A small encoder-decoder audio transcriber, trained from scratch: encoder moe soft.
Rows from block 5 of the audio encoder of a small encoder-decoder audio transcriber, named by matrix and row number. Rows with one number within an expert belong to one neuron, the router's apart. Each number is 128 + 32 x the weight over its row's rms, rounded and kept within 0 to 255. All counts start at 0. Numbers have three digits each.
After each expert's rows are labels from the 100 clips, of 14976, where the router gives the expert most weight on average: "responds to" is what is common among them. Only what is clearly more common there than usual is listed. The data: read English sentences (LibriTTS-R).
# router: slot weights (encoder.blocks.5.mlp.router.weight, 32x160), inputs 80-159
# up: expert up (encoder.blocks.5.mlp.up, 16x32x160), inputs 80-159
# down: expert down (encoder.blocks.5.mlp.down, 16x160x32, transposed), outputs 80-159

# expert 12
router.24:115132175151104112189152154119093108048093092060126122094119152125196177145133134087111121111144146127137128140163126101110121158125135086165048131112114119116080131176102158118133107122128116057146182087156088103080144166129175172160132127
router.25:128122158138128140098188177200109143163146103093127155169146089128129106130152126133129140135162083123133114108146115113060110155132150143101160103131102137180128099104139134108132098129109081150113126100089112115107163119153135066203105141
up.0:139136121083084079147113118107113124082106104146039089115127111139130113126122115134120108093102133091134132142095122124171104078106083160155147118123060141110061146087117103140116141137076153138124130177176126111076087103130109077148084196
down.0:099191155185120093091108104099052193128107078143126107034157156165094142129218114137168131096140144155135073168104109104210141125108174105124149078151140095096140098121167168103131139106104155102149129214110123069107136110099131168152133131
up.1:106052060106118128179185077100152132118086158128170110138111188121175131091126133150110146163165175101182094132109081094149087155107117148130133077110119173137127115146142098139148109156113188148117202131139200143065173175092109116183100110
down.1:143172095136096199111078166096070130125148097078124126104117071147125138112169137134112071131135124127090125153094137149113195128155132136149156101133149138097125138140126215124153154173132169091168121112125114120191073103176196078069078155
up.2:144139090126079101105171055086106136127110129131057077153152062117128116089117088132150088147049150065149147177131099127192117114071125095126112175162098127117116084075088124147070139122087097097136111170061156113130105119094098112110118164
down.2:099159127097125151145089139121147147123145120138127099097060156156083180151166164041087054118146058121165127135102118108119169155167112084188124178155135117163120133107098129119114087119170111095196169114150150115056110099112115105159159156
up.3:139106133182132142121073130113142142130192125132102103148144111113131143129146120161165098148100120091148125159075096081118050151108123121099091142141129148138173123079074125197097101124081135205118138096057087111119056148128090104141126181
down.3:149099108114115133120145130142159091125178142145099116151146084153124077098113076109120143111157139109080182162087083149100125150181116117139105166146131126066099107091118167131125127126144145068170187149158124121054104194065113111158132118
responds to: the word "you"

# expert 14
router.28:132168074056161070101131147157087050084073158136095159128168191109141158110086141137070140152103140167118147138189157090109153099122107154137172132121149106096114189075181119166141168099106102088106137152106159152200120105133150138138136162
router.29:165124140154131109111110135178084093097163231067140149154136143094156189136116160126095165078129120155170151105168151072110126109137128105155083116088128158117084080162100148144124117090168120112162104138123111106171069159132170124141131148
up.0:184130105165147136087130157129113096108142116084111103171157125116122160098146183129147122171126062156143119165109213252117220127235099142129174175155151118073134149152183101126135150106141148100097132190076148120155121112167142171109153137
down.0:139124164153119122120174158103164109148091160126207119161132098212086140189033065134109120176171146128119135152113135139152107126118136108111101158114116159167115096076089116181131140121160162167090092091192144064108092177124155138138148089
up.1:126163100073095141187082159137108153160137132172096098111143118114108076182143055121121134099119118128063155090132105099183106093092127110094155134157130106097126153081073124094037136145120090083125105111188127138103087119176140096074159173
down.1:169112131115143078117162101154087089151155107125122152157135110152138189128089180084122170170130166083165108125117144097129153175092079106138090127157091140110125109120211180161146157081089219127125090164077114053116117100109124128170086171
up.2:137089147175153126133109133111100102138125126135188158163136170155138126145098111148121121163118059101117142131152170197154122151132146177069160114144154153122067160158182140105143133129162126146076113129132078177134106136171160182119120082
down.2:124103124083114138073180134167203139127122093140104097095113095139156167167181126154127182118180085160064082149123140162070099133115089111119068157107140088150176173131107141164114085130158139177120156075154182113162160170103157140135179137
up.3:171043057127095116128155109150188043098121087149049110114116161129158105105108130099190106123104072110142091174123155083075152158173127119150144115110163145132052133114178145203148153131107130088121091201078141174117181130108122180124119166
down.3:133162170129153116149108133082152203074142151086163094144093081149102102124098074143154078137160140165099112125149151155200109097108162149063133130076115128122106138095106158142104142192155171137103100079151127118123107144106160046109132095
responds to: voice: male

# expert 9
router.18:112102132146148172115118100113123139168126107166111153151107119148099128144132136121130111150136092085090114181088154148161165083110167130125152114166103124097144154133051128194093139139135180131095107114131131161128145115099067176055107098
router.19:171170128127090148142154126095136091143163055138090156103152159092112162107101140109123200155061128146110150154105104153115079133148122145200084075146180130078112129144138074111097157149117101152075160108108174117083054121080086114169161130
up.0:138137084133128169067111136183073150114079127114125143135117081155179121087140132144164145095127144107111116125200096170148127146115098098141104108133134165167129162160102180134084174115161136099127120156175119119090092152145182166104160123
down.0:123097162086130091157114113123144140176172114135170102155088127183125147140165162137176144110136098120191144132140164104015178101118160170115106170112168083108124077125105114070137142127137161205153169148159112126143049162074140107143112113
up.1:152161136123085120134192055096148109163098123176086087139167170143139108130144133127130140065083123083190142128112097168185144142094165126156178195209119124132145105093084097119113110129144097128135134114110138116129116170109091118148086207
down.1:134138114154153112149194088161109140083080107101115151118117109107133190102098124159120126109103116130160048099109127130111109124145153134049080116077074136052107110110102149130071125095148143157134098163103181099103099135107127097153209095
up.2:107145156173107124096106138117161101156140067137113088146128157072100161106088140115144137199072129080135130145054123120086109204173130142143081110105149122162171124104120094143151108161108134190083138101099150151123095110077107156105150121
down.2:094146089115148162095154140089176178163147165149154151137169111104104143135167146170100099076151094127137153081182111154139143076110093115089181153131120173133113152144117150100217128179115149109107143177153156145116197104144146160173126134
up.3:148103135158119096105052188181106121128135137103223098158120123165084137167143124173096145142112088153112085139124139113101169197180140067099120153055182141196143100148165160133133115140166172096136142071114069142154116137176127123105150123
down.3:083150133178080143154118151168159107131184122169106149148088153137136170116177097147126124133113177126130195115131091105080114155115122129152126112172139062120136131114121096098137163096137079111116113147167095098111156070104121131159137099
responds to: the word "said"

# expert 13
router.26:105123114130138149177093167101105104154125064143108108120146108148141095130210123161067111159170100110127128096052122096127166170148083096162137111123120078120135124119117074148071112111143076082146169144126106111158161159093112085100164200
router.27:041131164115153136219079151081142124130051121138172148145105100111124074115126116130115095109116113139143111135124134085127127115078129143086145111120112061097140177105113053122093097106132097118190141170139171068114154140153102110114120132
up.0:158179098105129120127159131141139114115113182151127106097148086088158158133047119136125181102069147094211145100145070189117111159100132083132158128158074114141081104094146109065115159099125083112174093222094133147103151145202136099137145160
down.0:088120067079134124131142114069178199126172111130093174138113123088160154163172119091123169095136120103140165162071145108145170117114151209136153124140138155167144148119075172118123129092142146156096136122167143139107100147134160111082147153
up.1:077164106088138162152154170130172171175122141070095096164166155080166140125149132120107128146134148138178131205123125064088141129089069156117076109142122136145099150165104199229225124073115141138176175113132133110038116144078162108135153137
down.1:220108177167097143108111128113131100182162204146132122124130061130100086139104129157083116069118107090112117139146056184122199100164098141092113092147149164109135097114139046124122126103171110169151073148102163159162165129165063099143132119
up.2:120163189130134100144098179127165132171144114158121122152146123063129122119115142123176162144131092148107127148140145123055150169141081124146144125162218119112146163151187114120122153113140080140177149141075179132130106131120158111139139111
down.2:115116128198159157096100143152098165181133140122108108162126074098119118136090124161046122081086114184062120101107084189152148116089191150098102150101079113121136118168106159173093142120202169152088143097144128114096168153103195120136116129
up.3:141075107123106066084138168145157105128171136152141090155093099159114167148112086164104204168142125159134071137099176196140161131137107115103141155094114145060116148072158189143120180176098092096108115165109100104131120190133130153065123099
down.3:100135132132115185132113131075065116167086155157072147083124112202146109087133154149173089171098099093151144134136113110128113152099130140204072129151139147110169129192110123154152098114126167140112067083113070182144106123126078092115132106
responds to: the word "it"

# expert 6
router.12:167128191109119154103097169125143075157116139069171187194154155087191169088154152134147159159200125134078120147133139140175141120186115213184149159087171153178072091185133095145055094131163163158134120137146139163122076136162154128113170139
router.13:135117145189152171094097133183167137173102136121170180142110038129118141126161110179098172123155089144177091099115139090150159113124145069074150145144156185135168129177113083135124146113115144071074103148100072056154142147106168165088159138
up.0:140190113114136141131128112145140104126146116094132162104139078130133144135170195145090141065141134155209145102113119093084185116147097113122111154153090158131169162167138117101126143066160105129090132195056124099152162159083122107096172155
down.0:138093128128107104105130185096113161149130162117104127178099129114162154093124081066143100175145109122132086101173159175138185140111101066153143083125154128148125103147108146173052165124169105094131079114116154138142177123118118064136127126
up.1:177131141120126139109161162137116067159160128128102099154090113091142134091155092129148144144128147118097142138092174122114129142162135095143100108122114126116071125185133115172076143140118107127112077205116086140122117112084123092069142096
down.1:137111088103158067085128118162122127165164155083158171136123108119150097192158116158121149099122142128122069104207126104059159139171202143153133185122124087092101137092160126184162131070192150153168172170148177079129183087143121071117087144
up.2:097178121119169108137046162149126123127107106147149158106160120148100140081192147144077143110128089151114102125161117142137159127168118120140166178092148152157171146188146151084167128102166075115114131090168132039125146113152159128072149169
down.2:152035112175088163100161119064101193153084157161121100151117087120127123157105119096138157151108156094092124142072145151146140119125119072109129128130113108143148095086078117112063147162109166135099127082093130116076105132163119106154143147
up.3:093074062137132090131073105134126139164146136145107175141148120103134150113077141107162140149102104138145130174110101131162103161089139120141071118129130134090157161118068159174127132212096144071146116186129061119078100134117142188112100099
down.3:058209152139149185102102103141120128062124076137137076126145144153120130108162154145078100122113164108102130149142121089106150163117108160202147116150124091158165093127209074099132104141147113114116171131154145134178112164111089146180100147
responds to: the word "the"; the word "of"; the word "his"; the word "for"

# expert 3
router.6:107143081111115125094108151156169135140117134079203115196190144165117152104162120122039100142112070170144129105199108129151159145108141148158214109150088167142051146129097120120095184178145123098162155143130115061092152116141103172091109161
router.7:100096128100073150156131145144142156155152130104149059182109079130201150073178092156122119094137084164076120112205111104171104107145110128118138127105092108124050176169133144131125127087127165156162150113179154042089151135108119176093116125
up.0:123146119083173100101140093072127157109152109165058102117127166110156141153149118093137117160088148071087079134133103141119142168109143111055144157142159150127169154079135146130200099171084111128110127062130174147087111115163133112148024175
down.0:066151174136108107105099154135093099123114136110124154085143111153138105067096118167100138149114145123162119206111121098143116106192124117172061183023140132104106133125075126145100147075096147140102156164139089094127158111072106085077212170
up.1:167127107072107097081121182158123138152143145124197092131135104132156193118125128129070146097139064115093145093177225163135186092140123139125161142138125120165180137193161114194136152110149142101062138098187067134143140088163126154040123072
down.1:147104141136158130147118116072136093141120142134133175131148101132052086140162186165168165201106126103110155098140179124110118120155140140118136156091115080104195089120082163125129087175078130133173103111123154122182118172166115124172159171
up.2:133122190140122123117106091120105082159107094132122160125125132168145121154121160077127120085103133162124130078075137163099096126155132089123046125097102110116128134184111105171125128062107186200173134076146120101088112149066171086108181085
down.2:065190143082147162155166172119137130099110144080066125190121108134138122137129123077123131128163098097121116119156123079158149114146092139133177139134130095187150136158162133138084110123098100149119133085122154126075124075190149115072070098
up.3:162068155144137151088122154161107088140138148102168157139121121153140097139116167093130122116129100157106137062147167153114212114135159115136112101118173103130096135170163119143123157078133144108106127125085150106236127140074165150068148107
down.3:150143143147128057172095109095134118207155140079100128104173075161160143131136134119172155165146114122097153101077158159172134112166101146150189151134152104152148072129147186117106087147143140146115099127113148129087139096219159113180165125
responds to: voice: male

# expert 7
router.14:120083100133106112146152138157085094097082103104169165119077129094102089187147090102082089132165136154240156099146144096112167107111151156130159124114180164136107138118184093047163125098114130148077144122120141148099162134192114182077076120
router.15:101099166084166114157076147118133139113121086118138073157108170105108145121134072130134067151110093129099115079089116164124093158114090100142069132097120085125142132087119106139153091116154161168171200125169083155136119117145144079145163170
up.0:106166100148104069188138137087169107128099126122137070133158118110071105114167099068146152097093182148095058125124139133141141124168079136142147182106116121108093126100118163134123119172136136088181120153107163095109098063123144125077133134
down.0:144161132082178094109128104151101154142176115151084146096040136124199121116088174132058071143106059091159127169078125135140177095122112116124114178129063122100118151081170177156144133085111194174138120125128120089163175139118111124212120126
up.1:104139091128150095156141146198098108089102120137141157130095128078182138131146110124107107097152144196114116111117105096093103135164092127087123049090122093161118168123201140177107130114153083106121113127068058067116089157107091120165105110
down.1:142125128079142152109125145093057164123116137133149040092154096104052078129126110106167141117150060160130154096130128110148155136135143119142063181120108122105101142111127120133166149107051129170097138101182115121120081116133138144145122135
up.2:124060098179141152199152172092120184077093088143122126097148132091133121096142092171121152166138076147121142082150143093095110124123103086117163132117196077128129118122183100151147094124179115206127135119138168084193170159147086137138120142
down.2:073195130142079093127094137088175135181090168086090138158116081136100153118116149073156159149190167179107084153154172179086137150122138128118124157120087094103128105148107126131129160136104145126155136126103104131108147106093134151139141087
up.3:110118185118132091099111167124139149145145134127169118132093162131183143147135100106114120116097090200048117107124145170079129185194149075136084109040145109138115129145140150171117130087139183152127158102111077089146095136143157155147128079
down.3:116094136106167161152116094139126086137158137121085134140069153145056084114097137106128152128074113088168151070068117108121144153103107207173175154166081135152091137182139130175179075094083140109118127089098096147163092081117123119089058116
responds to: the word "i"