From a checkpoint of a small encoder-decoder audio transcriber.
Model: encoder arch conformer, encoder norm rmsnorm, encoder activation gelu, encoder layers 8, encoder width 160, decoder activation gelu.
Training: cautious_adamw at rate 0.0011, 9200 steps, batches of 64.
Rows from block 3 of the audio encoder of a small encoder-decoder audio transcriber, named by matrix and row number. Rows with one number within an expert belong to one neuron, the router's apart. Each number is 200 + 30 x the weight over its row's rms, rounded and kept within 0 to 999. All counts start at 0.
Before each expert's rows are labels from the 100 clips, of 14976, where the router gives the expert most weight on average: "top examples" is what is common among them; "loudest" is the band of the loudest frequency at the time of the peak. Only what is clearly more common there than usual is listed. The data: read English sentences (LibriTTS-R). In brackets: how many of the 100.
# router: slot weights (encoder.blocks.3.mlp.router.weight, 32x160), inputs 0-79
# up: expert up (encoder.blocks.3.mlp.up, 16x32x160), inputs 0-79
# down: expert down (encoder.blocks.3.mlp.down, 16x160x32, transposed), outputs 0-79

# expert 9
top examples: the word "was" (52); the word "with" (27)
loudest: 250 to 500 Hz (48)
router.18,221,211,184,207,242,206,182,169,172,146,157,168,205,222,236,191,204,154,204,165,184,187,205,276,198,172,176,201,147,213,191,197,190,135,185,238,259,206,211,169,183,182,221,165,164,189,210,191,197,235,211,150,204,191,217,177,203,181,200,151,192,188,225,235,179,164,169,191,189,162,178,167,157,153,213,175,175,227,180,200
router.19,222,195,200,193,217,186,190,223,163,231,185,170,159,225,208,191,220,184,146,226,233,169,206,226,228,186,225,238,209,182,184,221,233,223,191,220,144,199,218,195,192,239,143,197,171,105,159,175,237,241,177,163,152,198,182,196,233,126,180,167,191,180,249,219,217,217,242,148,176,176,198,237,207,187,234,182,198,163,190,238
up.6,138,194,221,209,215,174,170,206,234,201,233,190,214,227,153,190,154,181,225,200,206,235,226,192,220,213,243,186,171,196,223,166,227,168,176,180,245,206,202,209,177,201,163,199,239,226,154,218,175,203,179,185,241,178,176,194,190,236,216,167,261,157,237,207,194,146,257,216,191,171,239,170,144,149,195,167,197,185,146,189
down.6,242,241,193,153,153,172,218,171,183,163,185,203,223,160,183,265,154,212,192,162,184,139,179,190,149,254,231,197,210,221,160,196,153,188,271,187,132,159,133,224,252,183,138,214,220,211,191,202,232,192,185,242,206,240,217,188,149,185,194,218,178,220,235,219,199,190,212,179,220,185,172,199,208,161,223,185,179,149,201,199
up.7,181,179,219,248,250,219,186,204,185,188,237,208,187,193,221,205,194,188,193,200,210,206,192,193,220,203,227,217,189,125,172,247,195,222,218,153,202,230,206,217,198,226,190,149,240,217,149,182,238,209,214,221,211,220,143,205,180,201,168,213,222,188,213,221,191,231,143,130,229,188,190,226,279,195,210,191,119,206,128,179
down.7,233,205,174,216,163,175,188,213,189,155,182,212,161,213,218,203,219,256,162,232,204,197,153,199,153,217,224,210,205,174,210,192,169,196,217,179,108,183,175,224,222,229,153,214,197,218,215,241,222,197,228,248,222,226,196,163,179,127,212,227,225,279,219,199,182,160,194,157,197,161,197,199,221,228,179,210,211,202,240,209
up.8,203,212,206,234,197,195,233,225,173,208,201,276,233,223,192,184,173,192,212,193,215,248,237,192,190,201,201,209,176,165,178,228,216,206,273,197,167,206,202,315,188,194,220,255,249,189,214,220,205,141,214,227,216,229,189,254,241,241,218,194,152,192,163,244,196,211,244,259,193,182,255,236,188,153,185,207,205,187,198,191
down.8,192,209,181,200,197,209,154,203,204,163,217,226,210,201,211,214,226,241,157,131,201,211,160,176,246,181,161,192,214,214,197,186,203,183,185,185,248,281,201,191,241,205,218,243,223,200,145,223,238,186,199,192,137,147,206,211,219,149,219,196,187,236,165,178,219,227,187,200,223,166,136,230,215,171,216,213,201,170,171,224
up.9,258,172,197,187,153,175,214,196,187,175,189,197,199,191,198,241,150,198,170,216,209,213,253,172,215,190,206,244,209,184,207,173,196,235,195,175,195,301,210,219,257,136,201,175,191,119,180,180,203,167,218,224,223,239,203,249,207,218,170,115,234,205,246,180,226,214,251,189,204,179,178,218,256,194,175,182,178,173,201,226
down.9,208,231,171,237,191,206,190,229,210,182,266,222,214,206,190,175,220,182,187,191,176,218,190,197,217,222,156,214,244,139,161,192,206,168,239,178,234,156,208,208,208,194,212,193,199,185,222,192,157,201,204,185,170,196,225,166,237,242,195,228,215,230,194,158,255,175,195,179,123,223,220,215,169,202,221,222,190,185,188,218
up.10,169,194,300,214,186,212,224,233,220,181,204,239,241,194,231,150,199,206,196,214,174,215,240,142,203,206,167,177,235,253,222,159,213,251,231,202,167,170,178,195,165,202,217,211,202,232,249,182,196,214,202,243,188,207,227,209,194,242,231,256,159,176,188,166,225,191,155,222,200,237,249,214,144,210,197,223,230,232,223,191
down.10,231,203,192,234,237,173,219,216,245,235,181,191,208,156,175,207,188,189,227,213,167,177,192,172,225,257,193,241,184,164,202,234,238,172,197,251,225,208,252,215,187,239,257,179,227,204,209,204,194,186,225,193,258,177,281,230,262,119,217,167,185,159,232,172,161,242,230,194,195,167,155,237,159,238,200,244,212,192,207,181

# expert 0
top examples: the word "for" (28)
loudest: 4000 to 8000 Hz (38)
router.0,236,223,179,156,182,192,175,221,176,222,187,217,151,183,269,162,202,197,222,195,226,247,198,216,218,152,155,246,140,170,198,187,192,232,234,227,169,156,191,216,202,219,187,187,233,174,239,195,194,198,229,205,198,175,236,198,191,172,185,208,215,178,268,193,146,201,186,195,180,166,196,188,197,196,225,235,147,132,222,107
router.1,214,226,190,225,205,207,159,183,255,184,172,216,148,159,215,213,173,181,187,175,177,229,204,205,255,188,192,194,160,175,199,185,229,159,237,151,163,210,185,246,272,238,199,161,182,145,171,176,170,166,248,203,161,155,231,176,152,225,169,118,204,176,204,218,221,207,202,221,192,180,208,189,163,172,188,156,247,172,178,273
up.24,182,161,206,172,243,235,213,211,221,204,232,198,211,203,164,153,237,203,234,215,178,286,159,184,186,223,200,183,230,169,158,183,179,205,260,159,150,178,231,201,231,238,191,189,215,227,240,211,158,189,182,205,208,184,222,183,195,192,215,206,180,215,213,180,241,210,221,200,155,185,195,199,171,225,214,228,233,182,160,183
down.24,262,223,258,245,221,197,193,209,236,227,222,175,249,235,240,201,247,180,182,250,222,168,221,199,177,246,183,172,217,210,209,182,238,213,211,227,199,181,233,173,194,121,221,206,181,234,200,205,213,249,184,241,246,177,243,198,206,195,141,219,204,152,174,194,182,188,207,220,204,139,175,191,193,199,174,184,166,242,214,184
up.25,216,233,200,207,162,196,155,206,221,256,207,199,212,217,198,188,171,194,205,143,165,189,163,195,202,255,203,163,271,166,156,145,188,244,279,187,161,220,293,180,236,188,239,203,162,166,193,190,201,242,185,197,226,181,221,227,164,173,193,162,111,162,184,196,215,193,170,197,208,203,211,207,198,230,205,200,187,166,210,162
down.25,194,226,217,252,190,181,218,140,171,206,237,238,189,195,188,214,223,174,180,200,205,277,197,185,228,244,186,171,133,216,201,156,194,199,208,177,234,183,246,209,164,171,158,188,223,187,223,210,231,233,219,191,177,143,193,139,238,243,174,232,227,215,206,213,197,220,187,258,191,226,198,201,234,220,207,212,202,218,224,225
up.26,181,239,222,229,233,198,181,250,211,188,193,224,221,178,200,256,146,202,177,188,171,204,206,228,237,194,244,211,202,197,213,196,260,236,181,169,188,218,152,227,254,229,222,174,190,212,222,176,201,166,244,237,197,174,178,228,186,243,163,235,142,166,187,218,209,223,231,237,232,228,233,198,186,234,177,236,229,124,255,201
down.26,159,213,210,244,170,200,189,229,225,209,199,186,212,218,186,244,205,175,217,171,232,190,257,166,231,175,187,181,167,139,218,216,170,175,224,212,256,198,244,182,186,217,195,195,182,211,258,186,178,178,202,177,197,204,274,225,182,193,193,186,168,170,206,213,269,220,185,220,171,188,200,160,190,171,223,192,197,238,178,186
up.27,232,209,166,194,177,159,209,204,205,185,177,205,179,218,204,252,158,252,215,172,222,188,222,190,222,135,197,232,124,212,210,234,199,198,125,221,246,209,141,199,200,125,196,190,194,204,184,188,223,187,232,181,212,166,177,173,222,184,161,164,215,213,195,242,186,213,196,171,222,167,200,212,222,179,168,193,207,184,221,238
down.27,140,161,219,186,220,212,201,248,190,192,196,157,174,260,172,187,231,210,182,174,196,167,184,204,219,160,215,199,234,203,195,221,171,175,200,224,177,207,171,237,201,237,179,208,227,206,213,225,164,205,186,168,179,259,217,205,222,235,189,194,190,199,172,224,255,223,158,148,170,199,273,173,198,202,218,184,203,207,170,184
up.28,148,209,157,193,123,234,211,234,226,181,222,195,193,134,195,178,256,173,190,246,245,196,211,177,175,229,165,238,220,238,240,161,189,240,225,215,102,177,181,202,209,205,219,173,200,261,212,243,177,239,168,239,223,267,215,236,235,175,205,226,254,157,190,216,180,229,181,217,226,215,201,172,200,237,199,254,210,221,172,215
down.28,196,228,230,134,214,223,209,211,186,202,157,204,230,169,203,191,187,142,239,197,193,250,169,221,217,229,240,163,234,202,190,178,217,193,154,190,234,191,242,232,149,171,131,211,218,187,163,142,186,193,224,185,200,167,192,185,234,188,200,247,175,174,208,202,189,194,221,172,200,187,158,205,268,206,141,200,203,223,211,163

# expert 13
top examples: voice: male (84)
loudest: 500 to 1000 Hz (26)
router.26,215,169,238,215,181,216,229,201,199,269,156,179,229,221,229,215,207,221,152,187,166,187,188,174,216,213,222,230,226,217,179,215,232,251,155,140,247,187,224,201,211,187,216,189,220,222,208,200,200,182,170,185,191,232,173,184,191,164,188,152,163,241,176,223,242,191,228,188,148,262,129,257,223,217,208,193,204,211,189,182
router.27,196,215,203,239,186,201,223,199,197,235,198,183,211,224,223,228,158,246,241,182,262,219,184,246,231,220,225,198,124,212,186,238,166,177,227,126,254,217,217,162,173,200,169,212,224,183,184,219,232,188,184,226,226,192,213,239,241,188,165,219,198,220,205,180,173,222,220,184,173,219,213,213,250,252,179,165,183,209,242,214
up.24,256,201,184,173,185,160,227,193,191,199,183,180,208,199,173,258,189,195,209,197,219,205,207,157,196,189,216,206,204,227,198,197,209,205,123,221,235,191,217,145,232,178,166,198,205,178,204,250,179,214,179,184,222,259,209,177,214,179,214,198,216,241,217,237,203,177,211,184,187,206,226,211,225,207,169,166,179,194,222,189
down.24,174,178,209,199,173,164,163,171,210,175,250,174,212,166,202,212,209,219,199,162,167,234,202,210,198,221,229,228,166,180,221,192,183,205,269,177,218,265,185,240,169,193,214,193,222,208,192,237,199,123,237,192,160,196,168,233,199,185,195,215,212,200,216,213,166,250,167,206,251,228,234,164,209,167,210,200,181,196,164,226
up.25,202,207,209,188,120,205,215,254,210,216,225,202,202,163,144,171,269,198,226,213,217,180,211,190,191,213,184,110,214,276,290,154,200,216,205,167,131,230,207,169,212,167,234,207,211,183,216,192,185,198,254,207,236,211,250,181,242,224,236,212,225,177,170,204,210,208,150,195,225,216,140,204,241,195,157,191,223,196,176,234
down.25,194,179,185,210,177,218,206,199,205,284,198,219,191,151,161,186,212,242,228,195,227,236,174,206,159,203,245,186,233,205,175,212,197,160,183,258,244,163,143,211,169,121,179,227,180,153,167,244,264,214,223,176,190,177,208,162,204,154,206,216,172,230,205,214,172,215,192,238,198,227,182,173,162,206,217,213,180,182,251,170
up.26,238,176,209,201,238,184,211,175,198,176,194,257,223,247,176,233,186,169,145,161,200,261,166,214,235,180,212,274,171,88,163,190,216,224,187,207,225,160,206,251,186,185,188,229,181,180,223,236,181,216,144,191,152,216,211,213,180,203,166,177,233,255,181,197,217,231,232,195,173,212,209,216,172,204,233,207,175,171,220,199
down.26,196,248,174,214,224,204,223,207,235,130,250,167,181,187,201,179,234,204,223,189,160,165,233,243,212,208,227,211,169,177,220,195,149,171,212,224,177,266,178,134,166,198,241,141,205,251,243,130,233,169,192,183,173,202,211,211,158,209,172,168,195,150,228,202,247,155,215,221,206,233,191,189,209,179,203,178,182,199,195,196
up.27,194,180,250,182,232,137,260,165,229,174,186,177,228,241,213,261,148,174,199,142,211,231,156,208,254,202,246,227,212,133,161,247,191,216,173,155,248,212,201,193,184,188,195,199,221,200,177,213,205,214,180,209,196,189,177,200,193,215,131,192,199,265,200,192,212,226,212,203,160,194,198,213,202,188,196,200,212,156,217,175
down.27,199,231,176,212,184,254,208,172,220,152,217,155,167,188,195,231,224,185,215,190,216,183,205,173,235,205,160,238,180,202,213,174,218,168,214,175,215,227,200,159,214,222,250,145,193,221,281,177,168,165,198,202,141,213,299,235,214,200,196,190,199,151,173,134,193,228,223,204,195,224,206,218,214,183,199,204,205,252,219,244
up.28,198,254,197,192,218,170,222,166,222,204,171,179,215,179,245,173,208,240,198,156,190,126,228,240,168,166,190,198,221,194,253,232,235,218,190,252,231,256,220,223,227,190,171,239,162,178,169,166,167,209,230,213,174,165,177,199,164,216,178,131,172,203,228,201,213,211,264,155,211,224,195,179,207,191,215,183,172,196,206,225
down.28,219,176,240,187,228,212,235,206,152,178,253,180,231,178,205,209,206,161,212,153,165,222,150,179,211,240,191,191,212,151,248,192,238,239,206,217,201,172,170,176,186,172,223,163,214,233,161,188,188,216,189,190,222,227,219,211,242,195,172,191,269,214,195,204,198,215,128,195,242,204,196,212,182,166,159,247,203,212,193,169